Rows from block 4, named by matrix and row number. Rows with one number belong to one channel. Each number is 500 + 50 x the weight over its row's rms, rounded and kept within 0 to 999. All counts start at 0. Numbers have three digits each. After the name is the row's rms in percent of the matrix's.
# convs0: first 3x3 conv (model.blocks.4.convs.0.weight, 144x144x3x3), inputs 29-57, a 3x3 kernel for each
# convs1: second 3x3 conv (model.blocks.4.convs.1.weight, 144x144x3x3, transposed), outputs 29-57, a 3x3 kernel for each
convs0.41 098:500500352500500379583500576500500500451500500500668546500500433500500500500500500562500560500500455500500412500500781500447500500500500500500500565665500500500500500500500391566564383449500422500500500500551399406500500652556500500500500500500500500500500500445500634500542500500416591500449500500441500500500500500500500500500500500500500500415478500500404500500500605500500609500500500500500500500500500500500500414446595500500500500500420500606626500407500402500500525538500500500500500500585500522500500500462500579500500500500359500417412500500500399500500500580500500500500459500432500500500500397500583500500500500420500457500500500365500500425500557500345500500500521574500500500500384500500500500500500500500500500500542387500456415459500500500500500500500396500500533500500
convs1.41 098:500690500500500500423500500500500500617500422500500500553500542431500500500500500500500500500551500500617500500574500500500500500554500500500500500500500558600584500500500500500500410500500500440500500526500500500645500557449500608500500500500500412500500631500500468551500500500500500500500500500500500500500500538426500442500416500500500500500316500500615431587500500500500500500500535441506678500441500500500500500500500565354422500500500500500500500414500426500625606588500500500500438500500500500500500408500500500500500500500430500500500584404618552500500500500500435500500574500500412500500500500500500500625610500500500500500611629500390615500500500385443382500500500500500589609500374500500280500500500421500642371500653644447481500500552500500500596542500394500500392500500
convs0.42 104:500500421500500386500500519592500500500500500431430500500500500500556500500434500500500500500500500500500500453500500427500500500458433500500500500362633500500641500423500500500500500500340500500500432500500500576607447525500500500764500409657500500578500587500500536574500500500500500500500674500500500453500500565542500500500500500500500500382500500572500500500500692500500500500595500500444581500400500500455500500500598404378543500500500464438433500500500500500585500500500609500500478500568500415576591414583529500500610500422500500334500500452500500390500500500415500500500500500500449500581500571500500500500599500500589500500500500500500500500451500568500500500500500500419500500500500500500500500500500337500500500500500500500500464500371500587525500500500500419374500500399
convs1.42 099:500500560500449500500500500500500500500500486500440500500524569433500500395500396500500500593500500572601500500500500500500500500387500625500500500594592500500500500633367500500293606503358500500500500500500500500404383595500292500568500592500500500500551500543500551597500500500500500442500622500500500500380500500420500584500500500609500500500500500391500500500500567500500635381500500500500500500432500423500500500500500546500500500500500500500500500418500589500403500447500500500500500500500640671500500500632500500500500431500500500500500500500500500564381500500500500500500500589500500500500442587453500500500500500500500401500500500500453500563425446592500500500500500500537500500500500500500500500500459500500500500500500500500587500500500379500500500500500500500500500500568
convs0.43 099:500500500500500500500500500500500500500500500500500500500500413500397500500432452550436500500500421539500500435500500500500500500543500500500500500500461620500558500422500448500403500500500540500429500500500500500500500500500500406500424500500500500694500500500500500575567500500500500500500500614460500664673500500500500571385458442543625500580500500500500500655500358500500500500500557423500406500470500500500500500500500500500500536500544500535418500500500500500500500500500500536500500540500519500647380363420500446523517500500500374500440500500586500500388444500500413435500500500500500548500500500437500500575439500500500500500500500500500500500500462500500500436500500565500500557500500500500500500500376500500500500500500589500500500500500385429471562429625500500500500563500
convs1.43 093:439548375500500500500500549500417288435500500569500500403500500500628500500500500500500500500581500500454376413500500500424500500437500500500553500500500614500500500552500500500500500409500500500666500500500500500500500500500500500380350383500500500409546424500380500500410500500500500500500500500500500569500500500500500500500500500500500500500500500500500622500500500500436572500500500500473500421500496500500394500624500572694684500500424500500394402500500500593500500547368500500438539500500356500500589343370500500384500431500500500653500500500500500500500500500500500500615476500500575500593370500500500355500404458500500601500500646500500500500500500500595500500500439500500500369500586587500400500530500449500500500500500428500500500347425526500500500575500618500500611664500
convs0.44 100:500500599601500500500537500500500500500397500500500500500500500500500500467500500453500500581640500500500500398543442500500500607500500500608500500446500427500430500500500569500390500500437500500500500553500457500500500620416337500500500500500500500500500360500448701500461620500500571500500500500500500500500500500374500500548500500500500370500500500601500591500560500500500500451500500407500568500500500500500588500500440500587500500411568500500500364407500500500500500500445500500438500604500500500500446500500500500500372500500500500500500500386337408500500500500597500601500500500567590500500365500380550500500500500584500500360500500500500500500412500559341500500500500500500399500500500500500500500340500566500500500500500578500400583466500500418500474591388500666360500500500
convs1.44 099:500569546500500415339436404500500402364500500500500500500500500500500500500500544500500500500466500500500586500500500500500500500401460500403500500413326500444500500500500500500500500500432500500434500500500565500500436380500500500500500500500500541500332500658500375500500500581500500333480500404500500500445500500500500500500500326500500500500500500500500405500500500401500500636400500500500588500500500566500500500500500368572500423500454438500500557500405500500500379500500500500500500474410500411500554374500500500522620500500500500500459500425436500500580593500500500581500500500486525500637500500500500500500500500500500470500500544500500415500500413500500341500500500500405500500445500500500401573500500500500500558500500500409500347412500500551500500428500500500500500500620
convs0.45 101:500500500500412500594580569500679526500500500500500500500533500564500500500500500500500500500500500500500441625578500419500500451603500500500500500526500395424500500573586500500553582500500500500500500500545500500500592500627500500500500617500500500500500500500500500500576500500346500500616578399500360500260500500500500542455500500596500585451500500479500500433500653500500500577389473500500500577500500500500500538500554500393525594598575482500663500380539500500500500500500438500575588500500554500398500479397391500500500395500539559500500638500500500583500500534500500500427500500500500500419488500500386446500382439500500400500500500521500500500500439387500500500500454500417500500500500500588500500556549500447438500500500395500500500545448620596500500389500500500595537500500
convs1.45 099:500500500621500548500500552334500476589500500500500500500500425500500625500500500500616500500500500500471434500500500568500500500583500383500500500412500443422431500390500500532500500500419500500500500500500500558522500500355500405500500500554500500500500500404450555500500399610500500610500421500500500439500422500419559500500407500339500389500500500500500594410500401500500500500500577500652500500500518402573500343500500500500500500500500500446500500500500500500500590500500500500398500500500500537500547500500449500500500628500500500500500500664500500500420500500500444500500500500500567500571566500500500500500500500447535437500500500500500551500500500500500500500500500500500583500500500500500397500500500500500500500579500500500390575440538500500588500500419500500500604500500
convs0.46 091:579500410500500659500353500500600500500500546500488500500500500616500500500500500500500500410500500407500591500500500500597500500446500500500500500394500500500500554500411500611500500500500500500500500500582500500500500576500500575500541566407500500500452500500500500576500500500500500500500445500433322410500500500500500407500500500534500500500500500500500500500500451500500500617677407596500500500500416500500500370500551500500500424356388500500500666551500500500449500436500532500500500500500518500440530649585500460500500500500548500428500500500445500500500387500500599611586586500500500392500500500500500413500500500543500422571500500550500500460500572425572500500500500500500500562500500500450587500500451457500583500390500500500500500500574500500422403500500348501476500500543
convs1.46 098:412612500500500571645405500500500500500500637500500500500500570589500575500500500500500458560394500500500557500500455500402500500584578500450500500500500500500618619500500445500368455403500500500500500500594500500454500658500500500500500500500500500500416614500500576405587464500500500500500388500632405500591500500500500500500500500500363403500500500500445500546500694408500500500500500500357500580332500500632574420633660500557615500436500408500500500577500500500582534564500434500500500628500585500395500500500500500625500500500500500500500500500500500500406500500500500500472500422500500500500584449500500500500500549642592500500500436500500500500500367500500500500500587500500500500500437418500500500500500500500500500500500500500568390591500428534590500500500500500544500500500
convs0.47 097:500500500426500500500500500500359500500500412561500500500373500460500500500500500500500500500500547500500452500500500500500634582500500500500528500500500500500500500542500500595642500500500500500500500500500500500500500500500500500500453500500500422500500500416500500500500579446500500500500500500500500370407500500500500412500436584500534500557500500500500500500500500500500393453431500500500500420500500500500500500500438687549500420532500364500500500474500500500433579412500388500590500452500500500581500441500500500500500532500500500381500500500500500375500500500500440500547466500594500500500500399500500567500500500500500500500500500500500410500500500593500548500500500500554500500500500500500500500500500413500500384500500500500500500500500500500500604500500500500395597500500
convs1.47 101:500500500565500527500500500500500640404500500500558500500500574500500500500500500500500500569500500500415500500500500595444500500500622453500500380549500500500500582500413500500500426500500500500500442500515500429500500500500604650453500618459394500500500328500582500500500390500462558500500546500500500390438500480623500534500500568500500642500500401548500500500500500500500500500500590500551500361500643500551500500608500500500557500597439500593500500554436500500500500500500500500425500500343545500500606427500500500500500441597500662394500500500500500500500500370535500569358500500394500500500500500599545500500635500500500500500500547500500500500500500500500500500500500565500500423500500454500500500500500581500500578500441500500500691500500618500500500500337557500500569500500
convs0.48 096:500591500430500500500547500500567500586500581500603500579500539500500500500500500416500500500500500418500500413376500500500500500500375500359389555500500500500646500500500500500500500500500500500500560500500500500439500363584500573500500500678500500415606500500500500549500500500500500500528500336500388404500500416500500500500500584500500500500500393500500567441500423500500436394587500500500500500581539500500500444440349500500410367500500500500389574500500500500464500359500500500500442419500500500500577434500500500500500500500397500442500435500500500500500521566584500500500500500500565386401500500500500422413500500500500500416345500500500444500500500500500500500500607500444500500500500434500500500500500412549500500550500447460500500500500368500408500500441361500500583500500
convs1.48 101:416500500500500420500421500568500604500500500463500500468500500500500500413500500500500500500500416394500500500500500500500500369500595500500500500500568500500500567582456500500500500396581500500500500568500500500500392577500539500500500500453500500500500500500500500500598500500500500418500587303367500500500539411500500605500500500386500500427408354500500500577500500500597347500570500500564500500500500500500500430418587312500500500500588500430500500500500500419500500500500500500564500500500500500500382500500500500500600348434500444500500595500500500393558500420500500500500405326500500500500500500500500564500500577500500500500500500500439500500375585546500500500642500593442423500407444500500500449589500500611574500500456500500500710500500500573500500500500500500500500500400
convs0.49 090:500585500422500500500469470500500500500461500500541500500500500500500500500500500500500500500500500627500500500500400500500366500500500500500500500500500482628500500620500500599585500413386500612602424500500500500500500418580500500500601550500500500500500500500500500435607500654500548388500500500500426500500500500500500500613582271500500500625565500500575500500500500454608568500577500500500603500500500500500500454500435500346500500550500500500500500574596414422500500500500500500500500500500500554628500500500500500500500500500500563500500664500500500500500500359500414500500500500500473442500500500500547500500500618500500500500347500500500428500500500451500500500369500500500500500500535428500500579500500500500500604603500500500500459500404500500500500500500500500500500638500
convs1.49 092:570500500500500500500417500500581500590654500500500500363500500500500500500500370500500500500500663500500554431500500500500500500500500500500500500541540500500524500500500500561500500500500500500500500608500500500500500500440500500500500441500500500500500464500500500500370457500500500453500500500500500500587500399500500455500458500500500500500500500500500500500500500500500602490393500500420500578500500477500436500500399399500435500395500500362500632500500500500500500500500500549446500500582386500500500500500500500500500500371500500615500500500388500500500377331534500500500500500500500395500500500500500500432500500500500500596500500500500500545500500563500500500541606500500500574460500427357562500500500500500633559500588437500500594500500586500500500500525359439500500500500
convs0.50 090:380406500500500460500500500585500500500500500500500500500361500500500500500500500500500500500500500500622500500538440500500500500500500500500439500500500500500500500500500442500552420500500500500500500500500500500500500427500386500400500500500640609611624500602596500500500500500500500500500500500500427362500500500500500500500399500500500500419426500500500345500417451465500500500500500500500451500571500500500500426500500500500500500620500381500500408500500500500500500422373500500500500500500646500500500500401500500500500460500500500500500500500500500500500500500634500500649608500416500441448500500500500567500500564500575500500638500500500500354500500500500500560500500500500597500431500500500571500500583500500500307471411500538500552500500601500500500500500628500500602500500
convs1.50 100:500500530500500500500425500500500500500435337500500429500500500500555601398500500500500500416500453500500500500584611500542571500605619500500418500500500500410500500580500500500451500401500500544500528500500500500500500500374500576500500500500500602391500500500600554559500500500445500500558500500500500500500500408500500415500446500500407635500500500477500500500563554619500578500500500569500589500500380500598500500500500500371408500500536500500500500439500500500500458500446500500500500500500633500500500500500500500500365434500398500648427500556444500500500500500500500413500500500534500500571500500500462500500500500500500445500500500597500500500395500500500566404500500500579456616500500500500390409500500500500500500500400418500500500500415500500500500500500500500500500371349
convs0.51 102:500500408477500500500585500500441500458500500500500500500551590500500500500500500500500449404500570500389500421500500500500445500500451585339500447527500571500589399500500500500562500500500500500585571500500500500575403500544500459500395422500500500546500500500500500500500500500575500500500633589605500500500617624579500635500451500500500500500615500435500500500411562500500500500500500454500500500500437500500500500558500500500500500503469500500500477500593500500490420500500500500500500411500558500500500500500416500500500500500500500500500441500500500500500500500659452500402500500500374500608500500660500500500602500453500557628458559500577500431395500500464500460401500500697500500500500500500591540500500500500500500500500402500500500566500500459500599500500500360500500500500
convs1.51 103:500500671500500500430500500500500500500500500500500442500500546500500362500412500439500500500500500552500500576443500500500500500500500500500500500432500500600536500500500500500500500500457500500500500500500500500500500500640500587447439500500632500394436500500616613403500500500573443409500614450500664446500531642434553500406500500500465500500500500500532500500500500500445589500500500500500374446451419588383500637500500557500426500500554500500500371500500500617412573500602550500500376500586500450549500500551500500500500500428664500500500500500500579477500500500500500500500500585500444500395500500420500389500500500500500500431500500461500500500428500500500407572500500500500500425500555500426500500550500500500474500500500547534410418410556500500500500409565500500500500500500
convs0.52 096:500595636500500476543500500500500500560500500378500500500500571500500500500500402500534500500500500553500500500500543500500500500500500390500500500500416500500500500400461464475500500575500500500500500500500537500500434500500411500500500500500500647589500578500500500500512371500500500393500500500500500500500500426500500575558500500500500443500447500500500500500500450500500500450500693500500500500552547500500500625607500500500500611624500500549500500500500500428453500500500500500500500500448466500451500500500500500500575645630500500500410636500538500500500500500500500574442500500500500412474424376500500500587500500500555500459500616500500500569500500500500500500627607500500650413500500768500500500500562500500500500500500392500500500500551500500500500500535500500605500368500
convs1.52 090:300500500500570500500500500500628552500404500500379453500500500500436500500404500500500466500500500500426420500435500361500500411500500384500500421500571549500585500500500500500500439500500500500500500500500500500500618582500500426500500354500500500500530473500500458500500500500500500368500500500395500409500434500388402500377440500500500500608500500398500500500560414500500622500539500451500500500500600500500639500500500500556500500500578541500500500500500500500500500500500429418500500500409500500500563500500500500500500437500617500500500500500359500500500500500500539500500500500500500500500500554500500351586500451500522500500500500384500500500610500500500500500612399500500500500500500500500374580500500500446500500500500500402500473500500500500500608500500625500500500500500
convs0.53 104:372500500567500500500305388579552619500500422500423583500412500358500594457500500542424555500500500500562500579385647394500361500500562431532500500530500500372500415500500500347500500500500500500395500500500438500463557500500500500574607458476500418409500355564500500595500391500500500500546558500437500500500500500500500500500500575500639500500500425500500500409500500500500500648500500500530362500500418500500500500541426500500500500360500500500500500500500500500546500500500548500500500500500500500500432500500553500622500474500409382500469500661555500447500584604570500500500500500500500500500500500500538500366414500500586500431500500500500500440425500425500500612500500500500500500500439500421500636500500500636500500500500500500500601561559684500500651500500432591463550500500
convs1.53 106:463602500396593500500500500500500500635500587500628397500500500338500505500572344420320500371500457500500483500500500415500500500500612402500500500568444500500566500500500500500391689500500500500558500500500500500500424500399500413523500500500500575435500500583500351500500500500398571562556500500500500500500500500500588533500542584500370500500500500428500500479500500500600474500500597500538500500500500435413500500500592439500500500500500500500560441500500500500500500500500500500513500500381500500500500500500500500500500500500543500586500500500500500500500500500437500391500500500500500569500548500605419550500500500500500500500500549500500500626441500500500560500615500500555500500636500550441500500500445500466500500500369548472500500500606500500477500597500500500578500500290
convs0.54 096:500500411500500500500642500500500500426500342407500500500500539500431394500500572439454500500500500500500500500500500442500500500500500500500500500500431500500500500500500500592500500500500500500500500500500392500500449564433500714500500500500500500500500500500500500500500500500441454500500500500500500500500500570463449500500550500500587500500500500500500500500500500500500500500500500500500500500373434500500445500500454500500500569601500500640360500500683500500500500500500500500500500500500418500500500500500547500500500500398500500500500500500571500500500500500500500391500500500500556533500500500500434500500500500588665389500604500500500500500500500435500394500500500500500618560533500398500410500500418500500434500500500404595500626500390500500538500500500500500580456576603
convs1.54 097:500500426500500500594561581618500429500500523500500500500401429500500500500500500500500500550500500500500500486500626500500359500500500550434369567500500646373500500500562500500500500500500500500500500430500500500500500459500500500500500500500500500500500500500500582500528338500500446500500500387283500610500500386404500500555500500500500500500383408500448500500402500434500500500424569500500500545436500500455500458500500500500500410458500500500595500542500571631617609612500500500500500593560500500500500500500500500500500527548500500500500537500500500560500500500459500500500547452500500667500500500545500500500500500500500500604500500500500434409436500500465500500570549500500500500500500500500386500428418500500381500500500368500500500442500500500616500500500410500500500500500
convs0.55 100:500500453500500500500500500418500500500500500500500500500500500500500500500500462500500500553553582500500500500500618551500500500500386500408500500500408500500568500500569398500500561586500500500500500399500562500500500500500500500615456500592500500500500500452500500500313500500637500500500500500500500500603407365500416541500445500500500500500500500500500500544500455500500500500398500500500500565500500500500500602500500433444500500500500500585500500573500500500500500500500500500500500500479399500500433500500500377500500500500500352500500500500500500500579500500500529594708500500384399500462500500500500500606558611500500579500500500500500403461500558500500397500500441585500454500500500500500500463500537448500500500500500500555500500500500500500500500500500500500500421422500
convs1.55 099:500327500500500545402500343500397432500500500500500595500500500500500500500500584500500500500500411500500500389500417399500417500473500377419500500500500500500500500500369568559500500626629500500500500500500500500500500601500346386523394500500500500500503500500524500371500500379500550500500500500500500397400553500500376604500500443500500500488500500500304500425500500500558500500500560500500500444452500500500500561500400500500500602500418500536500500500500581500500401500395544420393500500500500500500500500436500500500555500500455426546500500367500439365500500500500500500665500500500500500500500369500500427500500500500500500475395500500500500500342500500547568433372500500588500397333500500500373500500500500474500392500500500500500424409500500438500500500500500500500500500440
convs0.56 096:500500500390336500550392500500430500433671500500500500500500500500500500556500500571500500500500500613500500546671500500335500500575500500500646500500500500500500436500500500564434500500594500500500346500500500500661450500376500582500500500500500389605582577500500500500500628500500373500500500500500500500500500500500500500500500500560500500417500500459500585500500500587500409393500500592463500500500500500500500450500500500500622500500600500500500500392500500500500500392500500500500579500500500500434500585382500500500500414500500500500500500500500500500500500669405500643500500500500676500606500500576500500500500500500500500423500500500606500500500500500441500500500500414500416500500500635500500500432500500500500500500500400445500500500500500500500500500500500500546500500556
convs1.56 096:419500500500411500500500500500500423500574576500500500500500451421500500500500407500500500500500578443500500500500557500500598500500500369500616500447500500439500500500500500500500500500500500500500500500602500466500500500500500500500500500582500531500500500500416621500500500500500578578500586500586500500568500500500500500500500500500500500500603418355476500500500500500573385500500500415500525500500500500500383621558529500573418466423561500594500500500500500354500500677500500550500591416500409500500500576500500395500500415500500500500500500500500500603500500500637446500500500500500500500500589665442500445500500500500500643500500500500500500500463500482500452500500500386500397500615424557500500500614564500500500500566500647500376500500500402622500500586500500500455500500500
convs0.57 113:500500670654500367500500500500500400408500684500416500571500500500600480500467500500500570500500458500432500411585500500500500451411500500500500500500593500500500500500500500500500500500500500500500562406442500440500500500500500500500378621634500500500500500500610560500500500500467500500500500500500500500500500500452421500500500500607500557500500500500500500369500549500500569500402581500500500500500464500453500500414500500500500500500355452500500430539500500614500500500500500500500500500594500446500500500500500500500649500587500500500617500431500406468500500500500500447500440500383685500500500500614500500500500408500627500399500584500500500500500500500500667500587500593500500500612500473500500567500573445581605435353500500500500523500500500500500423500500378438631384487500
convs1.57 113:419500500500500500420500500500500572500500500500500407554500500500500500531500500500500500500500500500445500500500500366500449500500500609500500379619613500525500599500500500500611500500500500500419432500549500500500403500500685668500500415500653566500500500500500500500500560500381500500500500481500500500451563500500500500572500500444500617500500500446500405560500500500451500500436500458500500500500500594418398500500418614500500500500500500500500566500500428500500500500462424500500500553604500500402500618372500500595500500500500500500500500500578500531500518500598500500562500500436435602420500566500500500500653500450601500500500500500500500500575500563577376469429500413601577569409297500500500433598500500500500500500428500483500500370500500500500500389500500500500500500500
convs0.58 102:500500441562500500554500587500500500500500406500561500500500500593371500500500500500500481625500500500500500500565500500500412500500500500389500500500500560500500500500531500500412500500500500500500500500500371500500500500500500500500500500500500500649500500500500542500500500500500500500426500500500500500500500500500500500500500383634500398575500500574383500500500500500661500541591500500500601500500392500500500500500500391500588500500500500500593413500500500500500500500423500500500500408623427500558356500500500500500500500500500500500469500500500656371500621418473500422500500500500500500500500500500524500467500579500468568500573500462562355500500500500599500599500562500500500500500584500500500433591500500500562570500456500500500500500500500500446500500500604547566500500481
convs1.58 102:500500500500500491500392500436500500500500556500434500407500500500500500500594595410500500500500500585500500500565559500581535500534500500500500500500500500624500500426500667500500500500500500500606500500347586500500586500500500581580500500535500500500500500500500500567500500500552500500500500480500500413500500500458693500500625500583500453500500500544553500420500395500500500500401500500500500500500424458500500500500500500419500565500500500500564500500500576533500570500500500500500411301500500427580500500500663642552500500605500500500500500608451500500500500500500500500433500566500589500500500500500500545570500500548477500500528500500500500500500500500578596500426500500429500500500500396500594500500500565575500500500500500382500356500500409579500500553500500564500500500589
convs0.59 100:500451500400500500539378500500500500598500447500500523500500427431635385500500500500500500500500500393500500500500500500442500500500500500605500500595576500500500500500647500500586500460500500500500397500500544500394415500500500500500563374557500500540500500500500500500500500543520443617571500500500500575429500500500600500443454500500500500500500405594500452500439500500500500367450500500500500500500500500579500554500431454500428500500538500592500500500500629500500500446552415451500500500572500481548576365500500563586500500500500500500446500468500500500500500500500500500500500500500500500500500500437500500500500431500500500500500500500500428500500500500500600436500500500500500634500500379559500500500464500550500500614500383592500500500500500431414500500500531500500500448500
convs1.59 102:500500500500500500500500564330500604500500598500611500375455500500500500534500500500500657500607500500592500500500500424419500500500500500500500500500500605500500500573500500615547411404376500500500500500500403582500598500469460500370659500401614403605500500500500420500500416500344500500500500454500394541500500500500500500500500500386500544292500500500500500500579500500442542500611500500500342374500500417500500500500500553500500500500531500500435500580500500379416500500552500500500500472500406500500500500500500347371423500500500581500500500619500500500500500500500500500500500500500500500500500500657500563500500431500500500500597500476527404500500500500500423390500500500500500500500500500415580486500586436500570586500500500500500500500430609500500530500541500500645500470500
convs0.60 101:500389500500500500500500500500460500500500500500500446500500569500500500500500349594500500500500500500500500434449500500500500500500477453500500500665582500500500500477500500500452500500500470500561500500500500500585500500500500563570500500500500588561500500500500566500500500500500450593410500380500500500500444585388500438500500500500500500500500609500465500365500595500500729440567440500527500500518500500500500500440527587500595500500555500500500500435570396433500500500500601673500558500571559500561590553580500500500500500500500500500500500500500500500500464500570500500500500500500500500500576393579500500641637500500576640500543500472416421500500532516500424500500500395500368500500500500500500500500403586441393500500500386500500390500500500420559500647404500500567500500442
convs1.60 097:500594370500500500458500584500571500500500500586567500500407425500500364500500405500500455539500500500500500500500500500500500500500433500500500548500500610500500588500373424500500430500555500500500500500500500500561500500500500500500500572462500500500500500500395500500500500500481554547500500500500500500360500500403500573500500614500500602500500500420500500500500500476500500500500500572500500374500436500582500500555500500415500500607500500500500391500412500412500500500376500500500414500500500586500500500500500500500500500585500318500460500405500500500581500500500500500500500500419500500371500450535500603500500618500500635500500598342500500500500370500681500500500538591500390500500500500500500372500500500500500500422500412500500500398348500370500500500500500413500500500500
convs0.61 095:500500500397500500500500500500477500500390463500393447448500500500500500500500500500500500500500500500500500500500500500500609421500500500500547500500500347500500500555414500615472500500412500500500416500641500500500536427545500387500412500500500429544500453500625608500500515422500500500551500500500577500500500500500411500500407430432333500500500500613354500500500500564500393358421500500500500500449500570500500500649422500500500500500323500500500500500500500432500500433500500500500500559500500500500584500529425500500425500500500598623559573500500500500500492500500537500500500500500500500500459500500401500500427500500430500500436500500419500539500500500500540500435500406500591500500473500500500372500573500500500500425500408433500407384500500287500632500500500500500500460468
convs1.61 091:500500451500405500500500500433500500500581548419500500596500500500500584500357500500500442500500500427500500500365500595500500500500500500410500590352632438500500500674500500588500500500545500500500581500500589500500500548500500628500500500474500500500500500500500603500500500378430500500574500500500500500428500500563543500500500500465529407500402404500500500368649500500500500449500500500500500500589500500500573379500500500500500500500500500547500616500500500583500500500500500500550500435603500500500500430500500500500500500551409500500500500500500583500500581500571500500500500500500500500500500500569500500500500500500500500500500500500500500500620500500500500500658553500500500433500500500500500500500620422500500389500545500500579500500666500500500500500500500500500500574414
convs0.62 102:534500500387500456500500500500500500500592500500500430500415425455586500500500500564500586563500500500500421448500500500376500627528500500588608563651500500439388614500500500500586500500424574500500540500373500548500500415575500500500500500392500500500569375615500500588500500500500500500334500615453500500500500500500500428393392433500500500500500500500358500500500500500568610500500500500528500500500447500500500500500500500614409654500500439500559500453500500500420500500500500500500500378500500500500500500500459344500500500500559500528415500411611500500500500390500500408500500500406500500500437587500500405500567715500500500447500500500475500467500500500500585536500500411500500612500566500539500425500500417614500500500500500500500500500421500500450500500500500353500561439500
convs1.62 105:500464500500542500500393500638500500500500610500500500500449442563500500417537475500524500672621569500453433507500500500590500500500500500500500500580634500536500461500500612500500500500500500500500500500500500476427617500500367428500500500577337500373500614500500429500500395500500500392500500500381500500500383400500500534500500542626500500500500396500436500500500500389599500500500500471544500500410463500500467480500500500470500500500500591655500500500500500445500500500500500414500500500500500500526500440500500500500500500500500500500546500571500556500585500500399500500512500500500500399443500398547500500500500591500500500500355412500500500500500500500500500500621646500500442500572500500500500464565500500500413500500597500500500500500569500500500500500442500500436594500500
convs0.63 102:500634366500500624500500500500500654540500600500500500500500391500500500391364409500500500500500600382500500500421500500500447500500500500360500500500500500500500593623500500500500571500500500500500500500500500500541464500500418500442500500500500500500500500397500500500500500421424500500500564500500500628500500751500500535500500500500582500500500500419556393500500500543500500407561500434500500500384500500500500570585667500500500500500500562500500500500500500500387500500500500500527500500474421500500500500533500638631357454460570401500500411500580500500500500500454500570593500429500500680500500500500500500500500500500500500500500500500541500500500500500500500500500375582500500500500538500500500500500500643500417500500500458500624536500434500632405381500500500500500500500500
convs1.63 097:365500500500500500500500500500500500446461500433500500500590598500500500500500653500500500500544500473500500541500500500500500448500545500500477500500500500500356500577500606500650500500637500500464500464500500500563500500500619401556500589535460500540500500500463500500554500549500500338500500500500500641567500565500500500500500432514456618500500500500500500500500500500500500420500500500455500500459500500500585500564500500600570500500500500595573579500500442427446500500500432500438500500500500397500500500500593500413594500500500500500500601500500500629500500500587500500500531500500399500500404500500500500500500409500500500500500462500500500500500500500500500413500500500564500638547500566580500464500500537500500500500500500381500500500460500500500500500571500500500500500568
convs0.64 106:416500436500500500500500500547500500500500500500500500391562419500541757604359453500500500543500500500500500404579500500460500586500500454500500500500438500500500500500439431500500593500500500500500500500500500617500552500500500500500500424500500500500500500500500500500500500500534500500500500557431500500500500500500500544500500554500500500411400552500500500500500500500500500500500500559500398500500415500500500500516500444500500500620500400596500500455500500500500442500412467500500500369500500500586500500500500500500500500500500500453500424500500500500500373500500500481681500500395366581500500446500500500500463500500500500500500620500500500433587500443500452568500527500500622616500465500500367500500500500500500500500589500500451500500500500500500500500532500430500500500385
convs1.64 109:500500412475401500447555500500500500500500500500500500500500428348564398500500429548428500500597500500500500500500419500500500614380382556500500500406500500500500500500500500500500567447398584500500500579500603500572405500566500381500406540500528467409500500500500500500500500500500500500500500500465563399500500560404500500500500500500500567500500440500500500500500500408500481500500445570500500500500500578500565500500500500500500500601461589442500500500415500500500500500500500500500490500437472569500424444500500500500655500433500500415500500500500500395500515573500500549571500500500500500500500500500536586408500500500500500576500500430500500500500500500500588500572500500405643500500516564643500553500500500500500500500500500500556500500500500500456500565500500587500500500500
convs0.65 107:500500500500463500500500500500560540500500500459407500500500500500500500465500410500500433500586442500500500638500500477545500438500500621500500500500500500500500500500347500500500406500500500403500500554500500500500426387500500577500500727500500626370500500500475427500500553500500405592500500500500500385550500500500500687500636532500392500599393622432500500500500500500655500500500500500500542305500500500500500500500500500500500500457500609500500568500500392500500500421500500500500409500500500500500500500500500585401500500411500376500500500500461500401500500500500500500427500425500588430500500500500500500500500413500500500500500542500500500500500500500500405500599500592539500500500500500500500500500419561500500500500500500500500500500449500563439424500500500500608561614500
convs1.65 102:500500500500440500459500587500500500500500500500558500468500404580500624421500500500500500548578577552564403572500500578500593500500575500500500500500500434500500547375586500500500500500500500500525442500585500500546500500623500500599500500500500500592500578443500500576500398500500500500500500428500500500552500500500439500500500500500500500548500500500500500500500500500500500500500500500500545444632500500500500500500599608500500500500537437500425547500500500500500500500500500500500411415500500476406401500599500500677500500500500426442500500622500500500500500394601500535500500557500448599450500454393500500500500500456435592500466500500500500500500587500500500500500500500500422500618571500500500436587500500500500500434537500500500595500500466500500633500500500500500565425500
convs0.66 103:500500500500500500500500584500450500500385500522555500500500500500500500500500500500530500528500500500500500500500500500500391500574597414500500500648457500500500500606500612584500500394500500500500404414500397500500500500500500526500500393574500625500500500549500343437639500500500500500500500500500500500405500500431500500500500627579500532500500500437545500500500652609549471428500569630500439500397500500601500500500500618500500500500440544500500525500500500500500575500390395500500581706432500500500424310500500500500500500500500500500500500433500500500500500500544426500403500500500500565500500585659500500500438555411500500500500564500500500618425440500500500500428500500500403647558500500500500500500421500500500462500500500425500500397500545500500500500500500500500500399500
convs1.66 103:500500423430500455500451500430500500500413500500500500393394500554500500500500568500440433500500500671500500500500549500600623422500560500500500500500633500500580416500447612606500454500557396500500440500455500578500398500500500500500439500462500500500587500500500589500678500500500576500500500500500500500500500581561500500500500500500500588500623416500500569461500500500500500427500558500500377500500544500500418500500404500500427500500500599565500500500460500393500500548500457375401500500500500500500626500331500500500500500500500386500500500500500566500500500640500631500500588461500500591500500500500500540500500599500500500430500500617500500500553500500500500500500500500500500500614500638500500500500459500500500552500500500500533500500572403500500500500500426500500572500500
convs0.67 091:500500500500500500386595500500500500500500500500500500500500500608500500500539395500500500500500500500627500423364500371500500500500500500500500607554500500500554500500500500582560500458603500500397500500500500632597500500500500500548500622500500500500418500500500500500500500500500544500402500500500500428500618500500500425456500500500583500500500500571500500500500399500500500500500542538500500395500500598500500500500500603468500500500437500500544500644500443408500500545500500500302573607500500500500666500367585500500500500563420500500500500500500500500500566500398571500500500500500500500500473500500500500500500500500500500500500500500500500500500500500500500500500500500500500500650608500361593500500500500500602500500500500500500411500500500500500500404500404500500500500500
convs1.67 088:500500666500500459447500448402500500500409500500500500500500500500370500500535407500500500500500500500664655500500500500500500500500500500500675500542500500413554500500500500576500500500500500441577500500500557500500500500500500500561402500677420541500500586564500500568500500470500500500500500560500358500500500500500439500568500585500372420391500500500500500500500500500500408500500500563500500500391381396500500500500500551500295597500500500500500500564500500563500500500500500571500500599500571500500500500500500500500500595397500500500619358500500500500475384462500500500313500500500500500500500500500500500437500616500500412500500500577500500500392430500416500548733602500500500500500458500500449500500500500500500500500500500500500500403500500500500500500500500500500500600500